config.toml
model = "audio-text matching model"
dataset = "synthesized solo parts of chorales (CocoChorales)"
train_examples = 39062
n_mels = 80
hop_length = 160
input = "mfcc"
spec_augment = true
win_length = 400
encoder_arch = "transformer"
encoder_norm = "layernorm_no_bias"
encoder_norm_position = "pre"
encoder_activation = "star_relu"
encoder_mlp_ratio = 4
encoder_head_dim = 48
encoder_fused_qkv = false
encoder_bias = "all"
encoder_qk_norm = false
encoder_parallel_block = false
encoder_inner_norm = false
encoder_drop_path = 0.15
encoder_subsampling = 2
encoder_layers = 8
encoder_width = 192
encoder_positions = "learned"
fusion = "prefix"
tokenizer = "word"
vocab_size = 56
fusion_encoder_width = 256
fusion_encoder_layers = 6
fusion_encoder_norm = "layernorm_no_bias"
fusion_encoder_norm_position = "pre"
fusion_encoder_activation = "swiglu"
fusion_encoder_mlp_ratio = 2.67
fusion_encoder_head_dim = 64
fusion_encoder_fused_qkv = true
fusion_encoder_bias = "none"
fusion_encoder_qk_norm = false
fusion_encoder_layer_scale_init = 0.01
fusion_encoder_parallel_block = false
fusion_encoder_inner_norm = false
fusion_encoder_positions = "rope"
fusion_encoder_connector = "mlp"
init = "lecun_normal"
residual_init = "none"
optimizer = "soap"
beta2 = 0.95
learning_rate = 0.0014
beta1 = 0.9
shampoo_beta = 0.95
eps = 1e-08
precondition_frequency = 25
max_precond_dim = 512
one_sided = false
adamw_lr_other_params = 0.00078
max_grad_norm = 0.5
max_steps = 9400
batch_size = 256
epochs = 61.6
lr_schedule = "cosine"
final_lr_fraction = 0.01
warmup_steps = 470
weight_decay = 0.1
adamw_weight_decay_other_params = 0
Rows from block 4 of the audio encoder, named by matrix and row number. Rows with one number belong to one attention dimension. Each number is 50 + 12 x the weight over its row's rms, rounded and kept within 0 to 99. All counts start at 0. After the name is the row's rms in percent of the matrix's.
# q: attention query (encoder.blocks.4.attn.q.weight, 192x192), inputs 64-127
# k: attention key (encoder.blocks.4.attn.k.weight, 192x192), inputs 64-127
q.153 102:65 40 71 34 56 50 47 28 42 35 53 59 44 50 56 50 54 26 62 54 43 07 50 55 59 59 52 27 54 35 41 38 37 62 40 66 52 61 55 62 41 67 62 55 55 39 46 51 73 40 64 48 47 40 55 57 44 40 62 55 39 60 57 59
k.153 095:44 39 58 31 63 53 46 50 51 62 37 38 53 35 35 79 26 45 51 37 55 39 59 51 69 49 58 51 41 62 58 52 46 66 51 34 51 63 59 61 60 32 45 68 49 40 56 43 28 56 36 43 43 56 48 68 61 36 72 68 41 61 43 50
q.154 095:51 61 60 40 29 38 48 63 50 70 46 47 20 41 77 49 93 59 50 45 30 56 66 44 41 55 42 29 75 44 59 77 64 55 78 54 49 42 54 39 51 60 39 47 61 60 32 47 53 66 53 45 47 50 36 51 51 57 32 31 43 42 50 47
k.154 102:58 46 45 58 59 42 60 60 36 48 40 47 56 58 40 71 43 50 68 44 52 49 54 45 48 65 33 48 37 49 35 60 42 15 55 48 46 48 40 45 39 67 53 43 45 37 69 67 54 58 68 30 66 41 65 64 55 48 78 83 62 44 51 49
q.155 101:41 69 87 33 57 45 80 45 60 50 47 49 52 54 47 54 54 40 51 48 43 59 49 64 55 59 50 43 49 68 52 35 68 44 45 59 07 60 67 28 57 64 35 62 66 57 47 52 52 45 47 49 43 30 55 47 59 50 57 42 26 48 58 67
k.155 104:48 28 31 51 56 63 43 51 48 48 49 49 42 57 58 46 72 37 42 50 58 53 43 49 58 42 33 57 43 47 37 65 40 47 42 52 52 65 40 30 59 59 64 60 40 48 67 70 44 69 20 37 60 21 70 57 58 56 55 48 60 46 42 49
q.156 100:57 54 63 34 43 29 52 69 58 69 53 65 64 48 44 56 49 45 37 38 56 42 68 48 52 76 68 67 45 46 51 46 52 61 63 62 40 55 35 20 48 41 62 48 54 48 40 30 35 41 42 56 37 27 32 38 55 40 55 47 65 44 46 57
k.156 110:55 52 49 33 40 59 46 60 52 56 49 49 55 69 53 30 46 35 55 32 28 46 49 57 79 49 37 56 53 48 55 34 40 61 41 41 67 62 63 29 26 52 42 37 34 60 49 60 39 60 56 46 50 72 65 51 43 63 29 20 60 40 56 68
q.157 094:57 47 65 50 53 37 35 54 56 56 54 59 42 57 37 66 42 46 60 60 56 79 36 56 49 36 64 13 48 43 37 54 49 56 45 21 64 57 62 49 35 34 66 59 25 68 47 41 60 54 28 48 53 46 60 60 52 62 53 48 61 68 65 48
k.157 094:42 34 68 27 46 54 74 52 35 63 70 65 38 49 21 80 56 51 33 63 54 55 48 56 66 65 52 50 42 41 50 54 42 33 55 59 50 47 55 47 57 60 62 48 59 42 58 49 39 54 42 43 43 49 50 66 66 39 57 47 24 42 33 45
q.158 092:60 62 44 63 54 71 42 37 44 66 49 70 40 45 48 69 54 42 60 74 45 66 78 61 51 44 73 53 35 40 34 46 29 38 64 35 42 48 59 35 55 51 41 45 36 76 40 47 35 70 55 40 45 59 47 41 58 43 44 46 47 53 38 55
k.158 100:53 50 64 63 46 44 57 59 64 17 68 69 47 56 44 62 51 74 58 62 31 67 63 34 50 68 45 63 44 28 53 51 43 46 88 78 37 45 44 54 40 35 69 66 64 53 52 47 36 54 62 69 41 57 59 42 64 65 50 43 26 46 72 63
q.159 104:53 52 39 64 60 52 60 56 64 30 53 35 64 40 41 58 49 61 09 41 28 31 43 62 54 62 48 45 69 31 47 75 74 57 42 58 21 22 44 53 45 56 42 59 33 44 62 48 67 53 16 49 56 63 48 62 59 57 51 54 64 49 27 43
k.159 100:52 68 50 55 43 47 55 33 52 50 12 53 49 54 36 51 61 48 27 50 46 50 55 45 57 54 38 39 20 65 44 40 56 60 48 47 65 59 46 60 49 33 32 60 30 47 17 49 67 57 37 43 41 59 53 40 28 57 64 43 48 45 71 56
q.160 100:43 45 53 40 20 37 46 40 48 51 60 40 50 66 52 51 53 25 31 49 38 60 47 53 66 48 31 47 36 42 81 56 57 45 64 55 35 32 51 54 31 39 54 55 53 72 38 66 52 63 55 67 44 38 42 50 54 60 49 52 52 53 42 58
k.160 106:23 31 24 60 49 72 31 49 49 51 52 30 43 68 60 33 43 51 62 40 51 62 38 32 52 43 62 60 60 54 37 47 38 66 42 51 31 62 42 49 46 20 78 43 65 66 58 33 32 59 64 42 53 79 37 41 31 46 36 31 69 52 24 58
q.161 095:71 57 33 47 49 35 41 39 26 42 50 46 61 28 62 49 51 34 58 63 59 66 45 42 44 50 70 42 51 56 14 43 43 69 65 25 44 55 34 42 44 64 53 32 67 40 49 56 33 45 49 58 73 62 52 68 60 47 48 63 55 39 73 57
k.161 103:64 38 35 50 43 44 41 47 51 49 42 31 41 34 41 69 40 33 50 49 59 25 41 47 74 52 61 56 54 33 60 56 50 60 50 50 45 45 59 49 54 56 36 54 81 54 59 55 59 59 50 58 47 41 46 52 59 33 61 67 53 56 46 42
q.162 111:68 67 69 54 58 45 33 66 57 42 59 46 61 81 48 70 47 40 56 31 46 31 27 69 62 40 42 50 73 48 62 42 49 62 27 58 51 44 38 64 48 51 57 44 40 24 34 38 50 42 61 38 47 55 52 48 61 39 52 26 71 42 46 31
k.162 111:14 47 50 42 41 47 28 32 52 60 38 39 64 32 49 62 48 59 42 32 27 64 18 43 34 56 67 44 44 33 41 63 38 44 46 31 38 42 62 56 31 16 40 42 61 58 25 60 40 07 51 40 50 40 52 62 31 50 47 55 41 44 47 54
q.163 104:42 48 68 44 68 38 26 48 75 45 41 48 25 69 35 57 60 55 55 42 64 57 23 60 57 31 45 63 48 61 32 45 60 37 60 53 42 56 34 26 45 63 48 22 40 56 68 51 39 54 63 68 55 44 55 65 41 56 54 50 64 41 42 36
k.163 098:35 52 55 40 49 38 26 46 50 43 35 57 36 59 47 37 46 43 42 51 69 37 40 55 45 42 63 60 38 28 46 33 53 40 43 39 76 45 73 44 55 43 42 54 58 48 59 42 48 57 58 40 58 49 61 45 41 60 31 46 38 40 79 39
q.164 096:63 39 50 34 24 48 57 38 29 22 48 57 77 51 76 54 70 60 46 52 26 46 37 54 46 46 54 34 41 45 59 57 51 36 47 56 52 60 60 48 51 32 41 55 39 56 51 57 65 58 44 41 67 45 64 55 63 54 37 53 45 44 41 52
k.164 095:38 34 54 69 45 58 71 57 56 47 59 59 57 62 60 40 31 49 48 35 44 58 48 36 46 73 59 52 51 52 28 59 45 57 63 50 66 59 43 37 39 16 30 38 43 47 47 40 37 30 53 68 66 65 71 44 35 57 37 72 44 58 57 71
q.165 100:61 60 69 45 50 39 10 55 81 44 46 54 30 69 37 57 38 52 59 53 45 35 57 57 40 47 55 50 67 53 50 64 53 37 35 48 53 53 43 49 37 35 54 61 49 54 58 70 51 54 42 65 46 38 65 60 56 49 52 55 44 42 45 41
k.165 098:43 73 24 75 46 48 48 12 40 50 47 67 58 62 57 44 45 61 23 77 47 54 38 69 44 64 37 27 64 69 53 48 58 58 40 31 50 71 42 52 52 49 67 39 51 38 49 55 28 59 44 40 51 35 59 50 46 41 54 48 37 62 48 37
q.166 113:39 55 46 47 51 39 39 52 64 40 55 41 64 32 37 58 50 78 38 53 48 49 44 38 62 33 54 49 39 53 62 30 51 51 36 65 63 36 50 53 47 53 68 62 53 37 29 51 65 44 60 62 43 75 45 47 62 47 54 31 66 49 39 72
k.166 106:54 48 59 35 44 48 52 44 49 24 35 52 49 52 36 51 67 52 51 36 47 56 85 41 64 67 55 60 52 22 53 57 50 36 55 52 42 42 44 51 52 69 59 64 47 79 61 70 48 40 52 57 52 28 55 43 43 35 27 48 70 28 56 43
q.167 103:74 58 56 52 68 58 39 61 58 34 50 43 63 37 55 68 42 53 31 34 30 31 65 38 36 64 09 36 63 29 79 47 48 47 47 55 57 59 45 81 52 54 36 46 52 51 54 29 74 47 51 62 70 50 56 50 56 60 47 41 64 34 46 30
k.167 096:44 45 37 38 36 55 45 16 53 86 45 22 49 53 51 63 52 46 45 56 41 54 53 58 51 64 65 57 51 47 44 43 50 38 29 40 39 61 40 49 53 34 45 38 39 43 29 63 33 48 45 66 55 48 39 48 25 36 47 58 43 58 49 50
q.168 103:36 37 56 63 50 57 44 33 53 52 37 51 51 51 57 53 35 31 44 50 38 43 40 41 64 58 35 60 49 44 55 51 44 42 44 37 26 31 57 42 47 55 35 45 18 42 64 57 61 50 42 46 42 39 80 54 36 51 54 45 22 51 54 49
k.168 096:39 45 68 54 42 49 43 44 56 43 49 62 65 39 67 30 34 53 49 60 62 63 31 45 55 50 30 51 53 52 25 56 40 51 62 57 58 60 49 43 26 65 57 70 44 48 31 33 44 36 65 61 54 63 39 27 34 67 68 57 40 35 45 66
q.169 095:63 42 47 51 42 41 47 45 45 70 50 73 09 49 34 50 60 52 36 60 50 48 42 41 64 37 46 50 62 65 79 57 50 48 54 37 62 53 75 48 45 52 49 58 71 44 55 40 37 43 65 35 41 59 57 46 45 49 56 57 52 71 58 30
k.169 094:57 50 51 47 52 57 41 44 45 48 50 29 72 45 51 27 43 38 60 57 56 50 56 41 39 67 60 57 64 34 57 32 29 41 52 53 51 47 35 41 62 57 41 50 66 57 39 35 64 51 81 54 41 53 59 60 67 57 62 57 30 57 65 43
q.170 102:50 53 09 65 67 70 56 58 49 61 42 48 39 23 47 55 52 48 59 46 51 41 67 50 68 45 58 45 55 52 50 57 70 51 37 55 43 36 46 50 40 61 48 68 39 45 50 41 36 31 45 69 50 73 30 48 24 40 55 54 64 67 43 39
k.170 096:65 66 31 35 37 44 45 54 48 67 33 45 48 34 67 48 50 46 64 67 49 65 57 62 56 59 39 18 54 31 46 52 71 28 50 65 69 65 48 43 41 42 40 41 40 54 50 36 65 67 42 51 23 62 67 51 56 59 78 60 42 44 65 37
q.171 092:51 36 47 52 29 38 72 43 52 45 33 36 54 54 53 61 63 64 60 46 57 47 62 50 33 63 48 67 34 55 57 52 62 51 45 54 43 61 59 32 45 50 45 65 43 48 65 43 59 46 33 42 61 44 38 57 37 52 63 46 75 55 44 62
k.171 095:43 36 45 39 59 55 23 68 77 64 46 46 61 54 55 22 50 42 52 47 52 48 49 58 81 48 25 29 28 42 56 44 65 48 41 43 55 66 66 55 38 42 35 54 35 32 59 53 59 55 33 56 42 66 60 47 54 65 51 49 54 55 69 65
q.172 100:53 58 77 63 50 58 45 50 17 67 60 39 62 34 53 49 43 63 12 52 69 61 62 42 52 60 67 41 52 64 39 42 44 58 36 24 51 64 67 34 49 25 84 50 57 57 54 52 35 71 39 43 23 75 49 55 43 60 63 44 62 67 69 59
k.172 106:43 52 53 38 63 63 35 30 79 52 41 61 60 32 27 67 61 48 51 60 86 44 55 58 51 72 57 68 57 52 44 73 43 67 38 70 40 65 42 44 51 65 30 63 54 44 66 50 43 54 41 53 40 50 41 51 45 61 30 51 38 53 60 67
q.173 091:60 49 38 73 63 63 62 44 55 61 54 61 28 29 49 72 36 34 38 48 65 57 54 46 61 59 50 36 48 57 49 43 53 42 57 69 60 67 58 55 46 61 46 49 48 40 58 38 54 61 84 41 35 55 30 38 49 62 51 65 62 46 54 33
k.173 085:42 54 51 39 54 60 56 47 83 58 47 61 46 57 44 38 39 37 71 53 49 42 31 66 58 34 29 38 44 57 67 63 75 54 51 71 73 57 54 34 43 46 43 45 47 52 50 46 43 42 40 51 36 67 49 64 36 48 51 54 51 40 53 54
q.174 104:41 61 60 51 51 55 48 61 49 39 48 26 33 71 33 51 62 41 56 67 52 50 54 47 58 61 71 60 38 56 40 44 48 63 60 40 51 45 42 43 24 39 51 57 71 44 20 51 38 39 46 31 54 54 70 75 50 28 67 44 54 39 52 59
k.174 106:54 52 54 44 69 41 36 43 63 40 20 55 54 28 63 55 33 67 53 40 59 59 40 40 37 32 42 64 58 46 34 42 41 48 44 59 64 41 62 56 52 39 48 58 51 50 56 40 47 43 52 47 31 66 42 71 57 65 43 74 60 54 63 48