config = dict(
    model='audio-text matching model',
    win_length=400,
    encoder_fused_qkv=False,
    encoder_parallel_block=False,
    vocab_size=56,
    fusion_encoder_width=256,
    fusion_encoder_norm='layernorm_no_bias',
    fusion_encoder_mlp_ratio=2.67,
    fusion_encoder_qk_norm=False,
    init='lecun_normal',
    shampoo_beta=0.95,
    max_precond_dim=512,
    adamw_lr_other_params=0.00078,
)
Rows from block 5 of the audio encoder of a small audio-text matching model, named by matrix and row number. Rows with one number belong to one neuron. Each number is 200 + 30 x the weight over its row's rms, rounded and kept within 0 to 999. All counts start at 0.
After each neuron's rows are labels from the 100 clips, of 14848, where the neuron reaches its highest value: "loudest" is the band of the loudest frequency at the time of the peak. Only what is clearly more common there than usual is listed. The data: synthesized solo parts of chorales (CocoChorales). In brackets: how many of the 100.
# fc1: MLP up (encoder.blocks.5.mlp.fc1.weight, 768x192), inputs 96-191
# fc2: MLP down (encoder.blocks.5.mlp.fc2.weight, 192x768, transposed), outputs 96-191

fc1.743,244,163,182,137,264,207,215,193,155,174,176,240,212,233,221,147,239,231,158,199,216,213,185,225,148,170,207,202,247,231,182,186,174,192,217,156,223,210,188,235,223,155,276,229,188,216,180,167,231,148,215,166,179,153,211,205,215,121,233,203,181,219,183,193,207,174,185,225,267,225,179,220,161,205,243,217,230,211,226,203,175,220,215,182,169,211,184,224,243,172,199,205,204,244,213,162
fc2.743,176,186,146,203,210,190,241,216,207,182,254,175,208,245,175,237,179,142,212,208,206,183,261,199,262,151,191,193,163,192,255,194,189,262,230,207,183,231,197,175,202,238,223,189,271,181,152,217,179,191,206,232,160,183,204,211,207,198,205,230,225,176,183,214,193,181,170,154,185,235,197,202,171,253,182,170,264,174,182,172,211,239,147,217,262,208,184,204,205,178,203,239,180,177,218,222
loudest: 500 to 1000 Hz (56)

fc1.227,214,177,196,198,197,229,207,190,161,171,190,253,222,251,213,175,155,141,176,220,132,254,173,153,195,178,170,183,218,133,184,222,207,192,222,206,250,237,222,157,238,210,233,190,187,165,196,277,210,235,202,256,212,210,164,201,168,170,212,241,189,280,204,151,226,213,230,211,233,209,187,206,189,206,233,190,178,194,217,195,160,204,194,191,222,168,216,185,203,242,189,231,247,196,165,167
fc2.227,222,206,229,217,132,195,217,212,202,229,152,162,155,214,149,214,194,217,201,246,207,196,192,201,179,164,242,174,194,218,158,221,165,208,205,216,220,185,161,202,179,215,246,201,227,191,158,151,177,194,146,188,172,228,274,161,206,164,164,240,242,244,183,205,252,185,224,152,202,211,228,233,184,188,185,236,185,193,222,224,180,137,196,175,247,138,223,204,192,167,178,204,194,247,232,178
loudest: 500 to 1000 Hz (93)

fc1.171,213,119,232,184,182,210,214,258,168,262,226,172,195,191,257,198,212,211,198,201,169,221,205,142,245,149,145,187,187,181,222,216,163,217,236,176,194,201,234,218,178,214,203,171,218,219,150,211,189,226,173,171,199,202,198,213,246,238,250,167,166,214,180,180,264,225,210,234,237,163,201,204,215,204,293,146,203,199,212,139,156,205,193,217,180,165,170,188,201,218,160,215,254,146,212,183
fc2.171,215,197,213,239,197,228,189,175,206,199,185,166,205,262,197,204,147,237,200,222,158,195,215,168,215,157,195,211,175,261,209,227,192,178,186,228,265,239,210,195,195,204,204,203,214,211,166,170,190,194,259,236,204,240,269,135,209,188,198,244,214,209,210,170,190,215,231,229,243,177,208,206,211,168,170,190,200,180,197,194,175,211,188,176,250,188,200,243,249,167,211,178,172,206,179,234
loudest: 250 to 500 Hz (100)

fc1.94,202,138,146,228,191,195,193,201,210,214,178,181,156,158,191,250,205,235,223,209,151,211,213,146,148,190,132,222,224,213,197,159,168,197,204,210,230,207,187,177,179,193,199,191,216,239,171,228,173,196,216,244,168,207,196,177,216,193,170,174,144,177,273,195,253,259,194,134,210,192,222,216,228,194,189,151,223,201,162,181,202,148,186,155,198,239,234,179,220,189,232,193,238,203,188,171
fc2.94,236,271,232,164,110,276,216,216,199,191,227,212,203,281,137,172,149,211,158,214,152,219,237,161,238,194,218,200,177,219,218,209,170,161,240,247,240,220,173,243,210,207,233,181,187,207,156,166,162,200,162,187,216,205,241,183,190,189,197,203,209,200,230,211,245,166,190,199,202,198,243,258,189,221,188,251,175,177,191,206,205,222,212,191,283,161,189,223,262,210,169,189,171,228,171,177
loudest: 250 to 500 Hz (90)

fc1.477,209,173,143,206,232,238,207,189,139,155,216,220,260,185,183,180,224,188,162,183,167,193,178,179,240,208,221,209,207,214,232,216,181,206,152,161,194,226,178,219,182,154,211,188,221,201,158,212,163,172,206,195,209,170,203,182,190,243,153,241,227,184,218,186,225,193,187,240,253,239,217,158,191,259,189,251,172,188,217,207,177,219,168,135,240,237,149,264,241,199,194,198,184,195,202,196
fc2.477,213,164,193,228,195,199,245,192,237,171,191,239,166,258,153,247,170,198,201,242,186,206,208,203,231,152,182,171,178,208,184,153,159,192,228,197,200,216,189,214,219,239,191,214,200,207,173,177,177,152,227,208,168,234,255,178,186,153,231,227,227,194,182,200,172,181,212,198,204,184,198,225,201,224,165,181,192,182,184,212,189,167,158,215,230,191,197,227,236,202,168,196,182,220,200,213
loudest: 2000 to 4000 Hz (29)

fc1.516,175,172,196,176,198,212,196,180,242,191,170,195,159,197,182,180,227,224,190,250,220,170,162,168,267,192,211,191,128,159,231,221,249,162,231,196,152,211,234,188,179,214,263,211,190,181,164,182,193,220,235,247,214,187,193,138,250,200,156,185,202,190,202,200,148,186,196,203,207,231,176,192,176,231,184,184,211,230,248,206,211,221,175,177,193,204,190,199,176,182,253,188,203,202,184,223
fc2.516,204,217,207,244,245,208,221,205,205,188,201,193,187,244,165,242,162,158,172,216,209,244,237,256,229,152,191,184,206,268,208,201,187,181,236,171,238,243,217,187,216,188,171,200,206,206,124,208,227,164,198,185,181,205,267,219,179,170,196,208,229,198,204,225,202,160,209,192,240,173,218,243,176,233,159,212,200,197,210,201,225,235,209,216,248,197,216,199,244,193,205,170,174,210,205,208
loudest: 500 to 1000 Hz (76)

fc1.113,202,217,137,197,194,204,193,242,208,149,157,219,227,195,168,201,229,154,169,173,193,205,205,169,192,203,187,229,268,167,222,157,231,230,209,165,159,227,155,160,193,158,201,199,233,231,181,188,187,201,203,146,200,232,220,220,175,188,231,215,176,185,256,168,150,219,181,218,188,196,165,178,155,168,195,190,186,229,246,215,183,205,221,206,169,189,189,187,163,207,229,194,249,225,169,171
fc2.113,233,215,267,238,155,217,178,198,219,223,217,213,161,243,156,197,167,205,187,241,206,188,200,163,214,178,201,182,163,251,209,183,197,228,219,224,241,181,186,272,236,232,206,172,214,192,169,178,200,196,191,224,174,213,232,193,141,190,188,223,251,206,148,176,226,102,215,236,213,173,248,204,165,154,194,219,153,200,199,181,213,160,200,203,222,150,193,241,203,209,184,181,194,219,212,201
loudest: 250 to 500 Hz (99)

fc1.455,200,216,229,176,223,233,222,221,252,197,220,238,197,246,141,262,234,199,223,220,182,179,231,213,147,176,218,229,190,189,159,192,264,217,213,224,208,184,187,153,196,194,258,191,201,200,164,218,191,138,216,235,162,195,189,202,149,202,184,122,249,145,260,254,193,203,189,238,208,206,192,238,225,233,176,218,258,171,227,214,181,197,115,179,236,192,180,171,211,261,187,174,220,222,173,238
fc2.455,205,202,225,229,136,202,196,230,239,187,224,212,192,221,164,184,148,248,146,243,160,201,181,186,181,233,195,164,244,216,230,214,224,207,219,223,231,214,200,245,213,223,197,231,207,157,212,193,185,163,162,203,222,224,236,179,204,179,223,196,324,231,209,160,193,135,215,205,164,204,212,227,215,226,196,244,201,265,259,236,226,213,178,181,264,192,211,201,218,178,157,193,207,198,202,149
loudest: 2000 to 4000 Hz (52)

fc1.273,205,183,231,200,243,168,197,225,209,190,164,182,167,201,251,168,168,219,227,173,207,220,178,222,227,195,222,198,168,199,221,213,233,188,226,184,121,228,176,172,208,177,191,280,165,256,176,192,179,175,171,181,229,234,217,232,180,237,186,156,170,130,182,215,212,265,237,229,230,145,135,251,191,178,200,186,194,190,209,222,185,216,254,174,222,162,167,225,177,233,173,194,184,218,153,220
fc2.273,189,179,204,217,190,255,176,211,237,220,210,158,158,247,190,202,175,202,198,229,175,215,233,165,163,149,172,236,212,242,230,245,183,192,195,240,217,231,228,242,177,142,227,236,217,161,182,171,248,181,228,214,212,237,261,230,201,215,208,225,228,170,145,168,200,209,237,224,236,155,221,235,192,180,188,174,172,175,198,170,190,200,191,181,209,200,143,253,248,207,194,186,225,252,160,180
loudest: 250 to 500 Hz (96)

fc1.2,213,207,223,186,229,232,210,206,215,146,195,211,166,211,178,161,227,215,225,230,216,188,218,182,148,112,182,182,206,134,238,178,169,179,190,245,206,188,185,154,229,196,271,179,222,242,198,168,248,198,195,198,232,158,177,216,216,212,192,211,179,191,241,153,199,180,212,198,272,196,209,220,220,147,222,175,231,145,183,201,193,185,210,179,133,202,237,194,220,153,202,202,260,201,243,197
fc2.2,211,206,198,208,190,239,170,205,176,245,267,162,201,233,171,210,184,220,177,204,174,151,226,192,275,171,195,201,180,202,207,185,219,237,179,190,184,241,166,203,195,243,165,188,194,168,155,186,199,187,156,196,184,227,197,171,218,202,203,218,248,178,188,217,179,201,232,218,203,208,201,205,205,206,176,219,171,179,165,182,154,231,229,160,246,119,171,246,229,220,177,215,221,201,176,204
loudest: 500 to 1000 Hz (54)

fc1.161,203,229,252,161,201,181,221,203,254,195,229,223,187,267,183,227,234,187,219,181,111,220,212,153,184,227,201,260,209,165,185,238,152,207,163,210,206,153,211,175,177,178,219,197,207,200,213,228,162,198,186,140,206,94,203,217,189,179,215,206,305,228,256,212,158,177,218,170,241,248,192,214,208,214,227,174,221,215,216,192,205,218,185,241,246,163,139,148,234,201,202,189,204,241,194,228
fc2.161,181,183,232,208,162,219,184,274,205,228,243,154,201,180,167,204,198,231,164,243,190,201,192,181,169,162,213,212,214,235,209,226,232,205,246,193,218,255,169,205,225,239,201,188,193,153,165,191,203,193,166,209,256,206,196,149,174,181,183,237,235,228,194,156,208,131,222,266,183,205,243,246,198,244,201,216,208,240,219,252,188,187,200,205,263,228,202,180,168,173,191,252,213,181,168,190
loudest: 2000 to 4000 Hz (47)

fc1.219,170,185,234,196,278,249,169,215,154,172,169,212,248,200,187,170,170,180,239,206,166,164,212,176,225,157,139,209,267,185,197,244,232,202,190,194,228,216,147,207,217,197,191,221,240,231,180,185,245,231,220,158,151,187,216,241,209,194,241,201,146,199,172,155,183,161,234,208,226,183,197,199,185,186,237,231,185,188,228,193,196,189,212,214,149,121,223,199,227,184,226,207,179,240,208,191
fc2.219,223,204,200,169,152,206,192,157,219,214,269,188,212,234,171,208,170,171,167,260,202,213,280,238,248,142,230,229,195,159,259,185,152,218,200,182,196,223,187,224,163,189,232,201,245,185,188,178,159,152,206,278,198,165,216,189,218,285,183,188,253,166,203,231,222,185,201,154,210,155,195,224,206,199,172,221,221,186,180,188,220,213,226,195,262,204,202,211,181,189,164,203,166,177,233,176
loudest: 500 to 1000 Hz (81)

fc1.688,211,246,217,149,227,190,198,226,147,188,172,215,169,292,170,218,200,225,199,194,197,201,274,180,157,154,203,271,233,152,164,230,132,193,212,235,184,216,207,185,165,173,196,222,252,229,234,207,162,176,213,200,208,241,174,217,151,192,177,181,253,159,255,185,189,221,246,181,219,176,206,233,235,240,249,196,217,213,199,182,196,213,205,143,149,208,180,198,202,205,211,209,193,223,196,223
fc2.688,195,178,218,202,146,208,191,266,240,210,247,169,216,200,160,194,180,200,147,199,177,193,192,207,195,141,193,125,208,208,232,230,244,208,201,207,245,237,216,181,202,227,229,236,181,168,169,222,248,201,151,202,201,178,192,169,211,195,197,229,249,171,160,207,208,140,173,200,171,215,221,192,221,171,204,202,196,194,191,212,175,186,222,190,273,219,183,231,184,158,167,217,193,195,212,152
loudest: 2000 to 4000 Hz (50)

fc1.748,216,201,192,170,218,225,195,178,195,198,175,225,230,236,140,249,198,187,235,200,216,209,204,211,152,211,221,193,216,222,191,230,202,212,155,260,217,125,228,208,205,150,249,199,167,133,202,223,175,163,195,201,188,242,220,231,196,218,163,203,227,180,238,151,195,172,239,187,218,183,175,184,230,250,240,179,228,229,237,195,207,178,154,204,261,191,192,154,169,249,187,192,223,229,207,213
fc2.748,180,174,223,217,183,237,189,274,244,222,260,182,166,199,177,170,157,181,163,234,142,167,220,187,201,196,203,169,196,210,201,215,250,228,233,218,211,189,175,224,191,227,185,186,215,126,167,197,200,178,179,209,222,186,202,176,191,193,208,197,243,183,194,199,209,143,240,217,178,200,246,234,218,260,177,213,162,221,200,266,204,198,164,196,302,216,145,217,168,149,141,251,184,185,219,122
loudest: 2000 to 4000 Hz (55)

fc1.42,198,172,203,167,193,219,221,191,175,210,278,200,174,182,210,219,146,195,144,202,171,204,205,224,258,161,234,207,205,207,169,196,181,173,223,171,258,140,179,214,211,218,197,225,214,235,236,235,203,220,200,167,162,149,180,152,151,184,240,221,198,241,185,206,199,152,195,195,235,165,211,191,245,178,206,193,184,200,138,150,172,224,234,201,202,173,182,188,205,220,195,246,236,189,234,191
fc2.42,169,176,149,196,219,122,222,170,141,225,173,195,219,227,237,229,213,175,181,200,202,183,184,183,269,153,229,164,218,193,211,144,152,148,229,196,180,224,206,219,201,183,195,212,261,137,161,194,163,134,199,159,187,280,223,160,232,178,232,195,223,203,151,220,216,195,216,230,171,211,165,224,155,177,168,206,247,153,140,222,196,177,175,191,184,203,203,259,210,205,216,199,183,157,217,215
loudest: 250 to 500 Hz (90)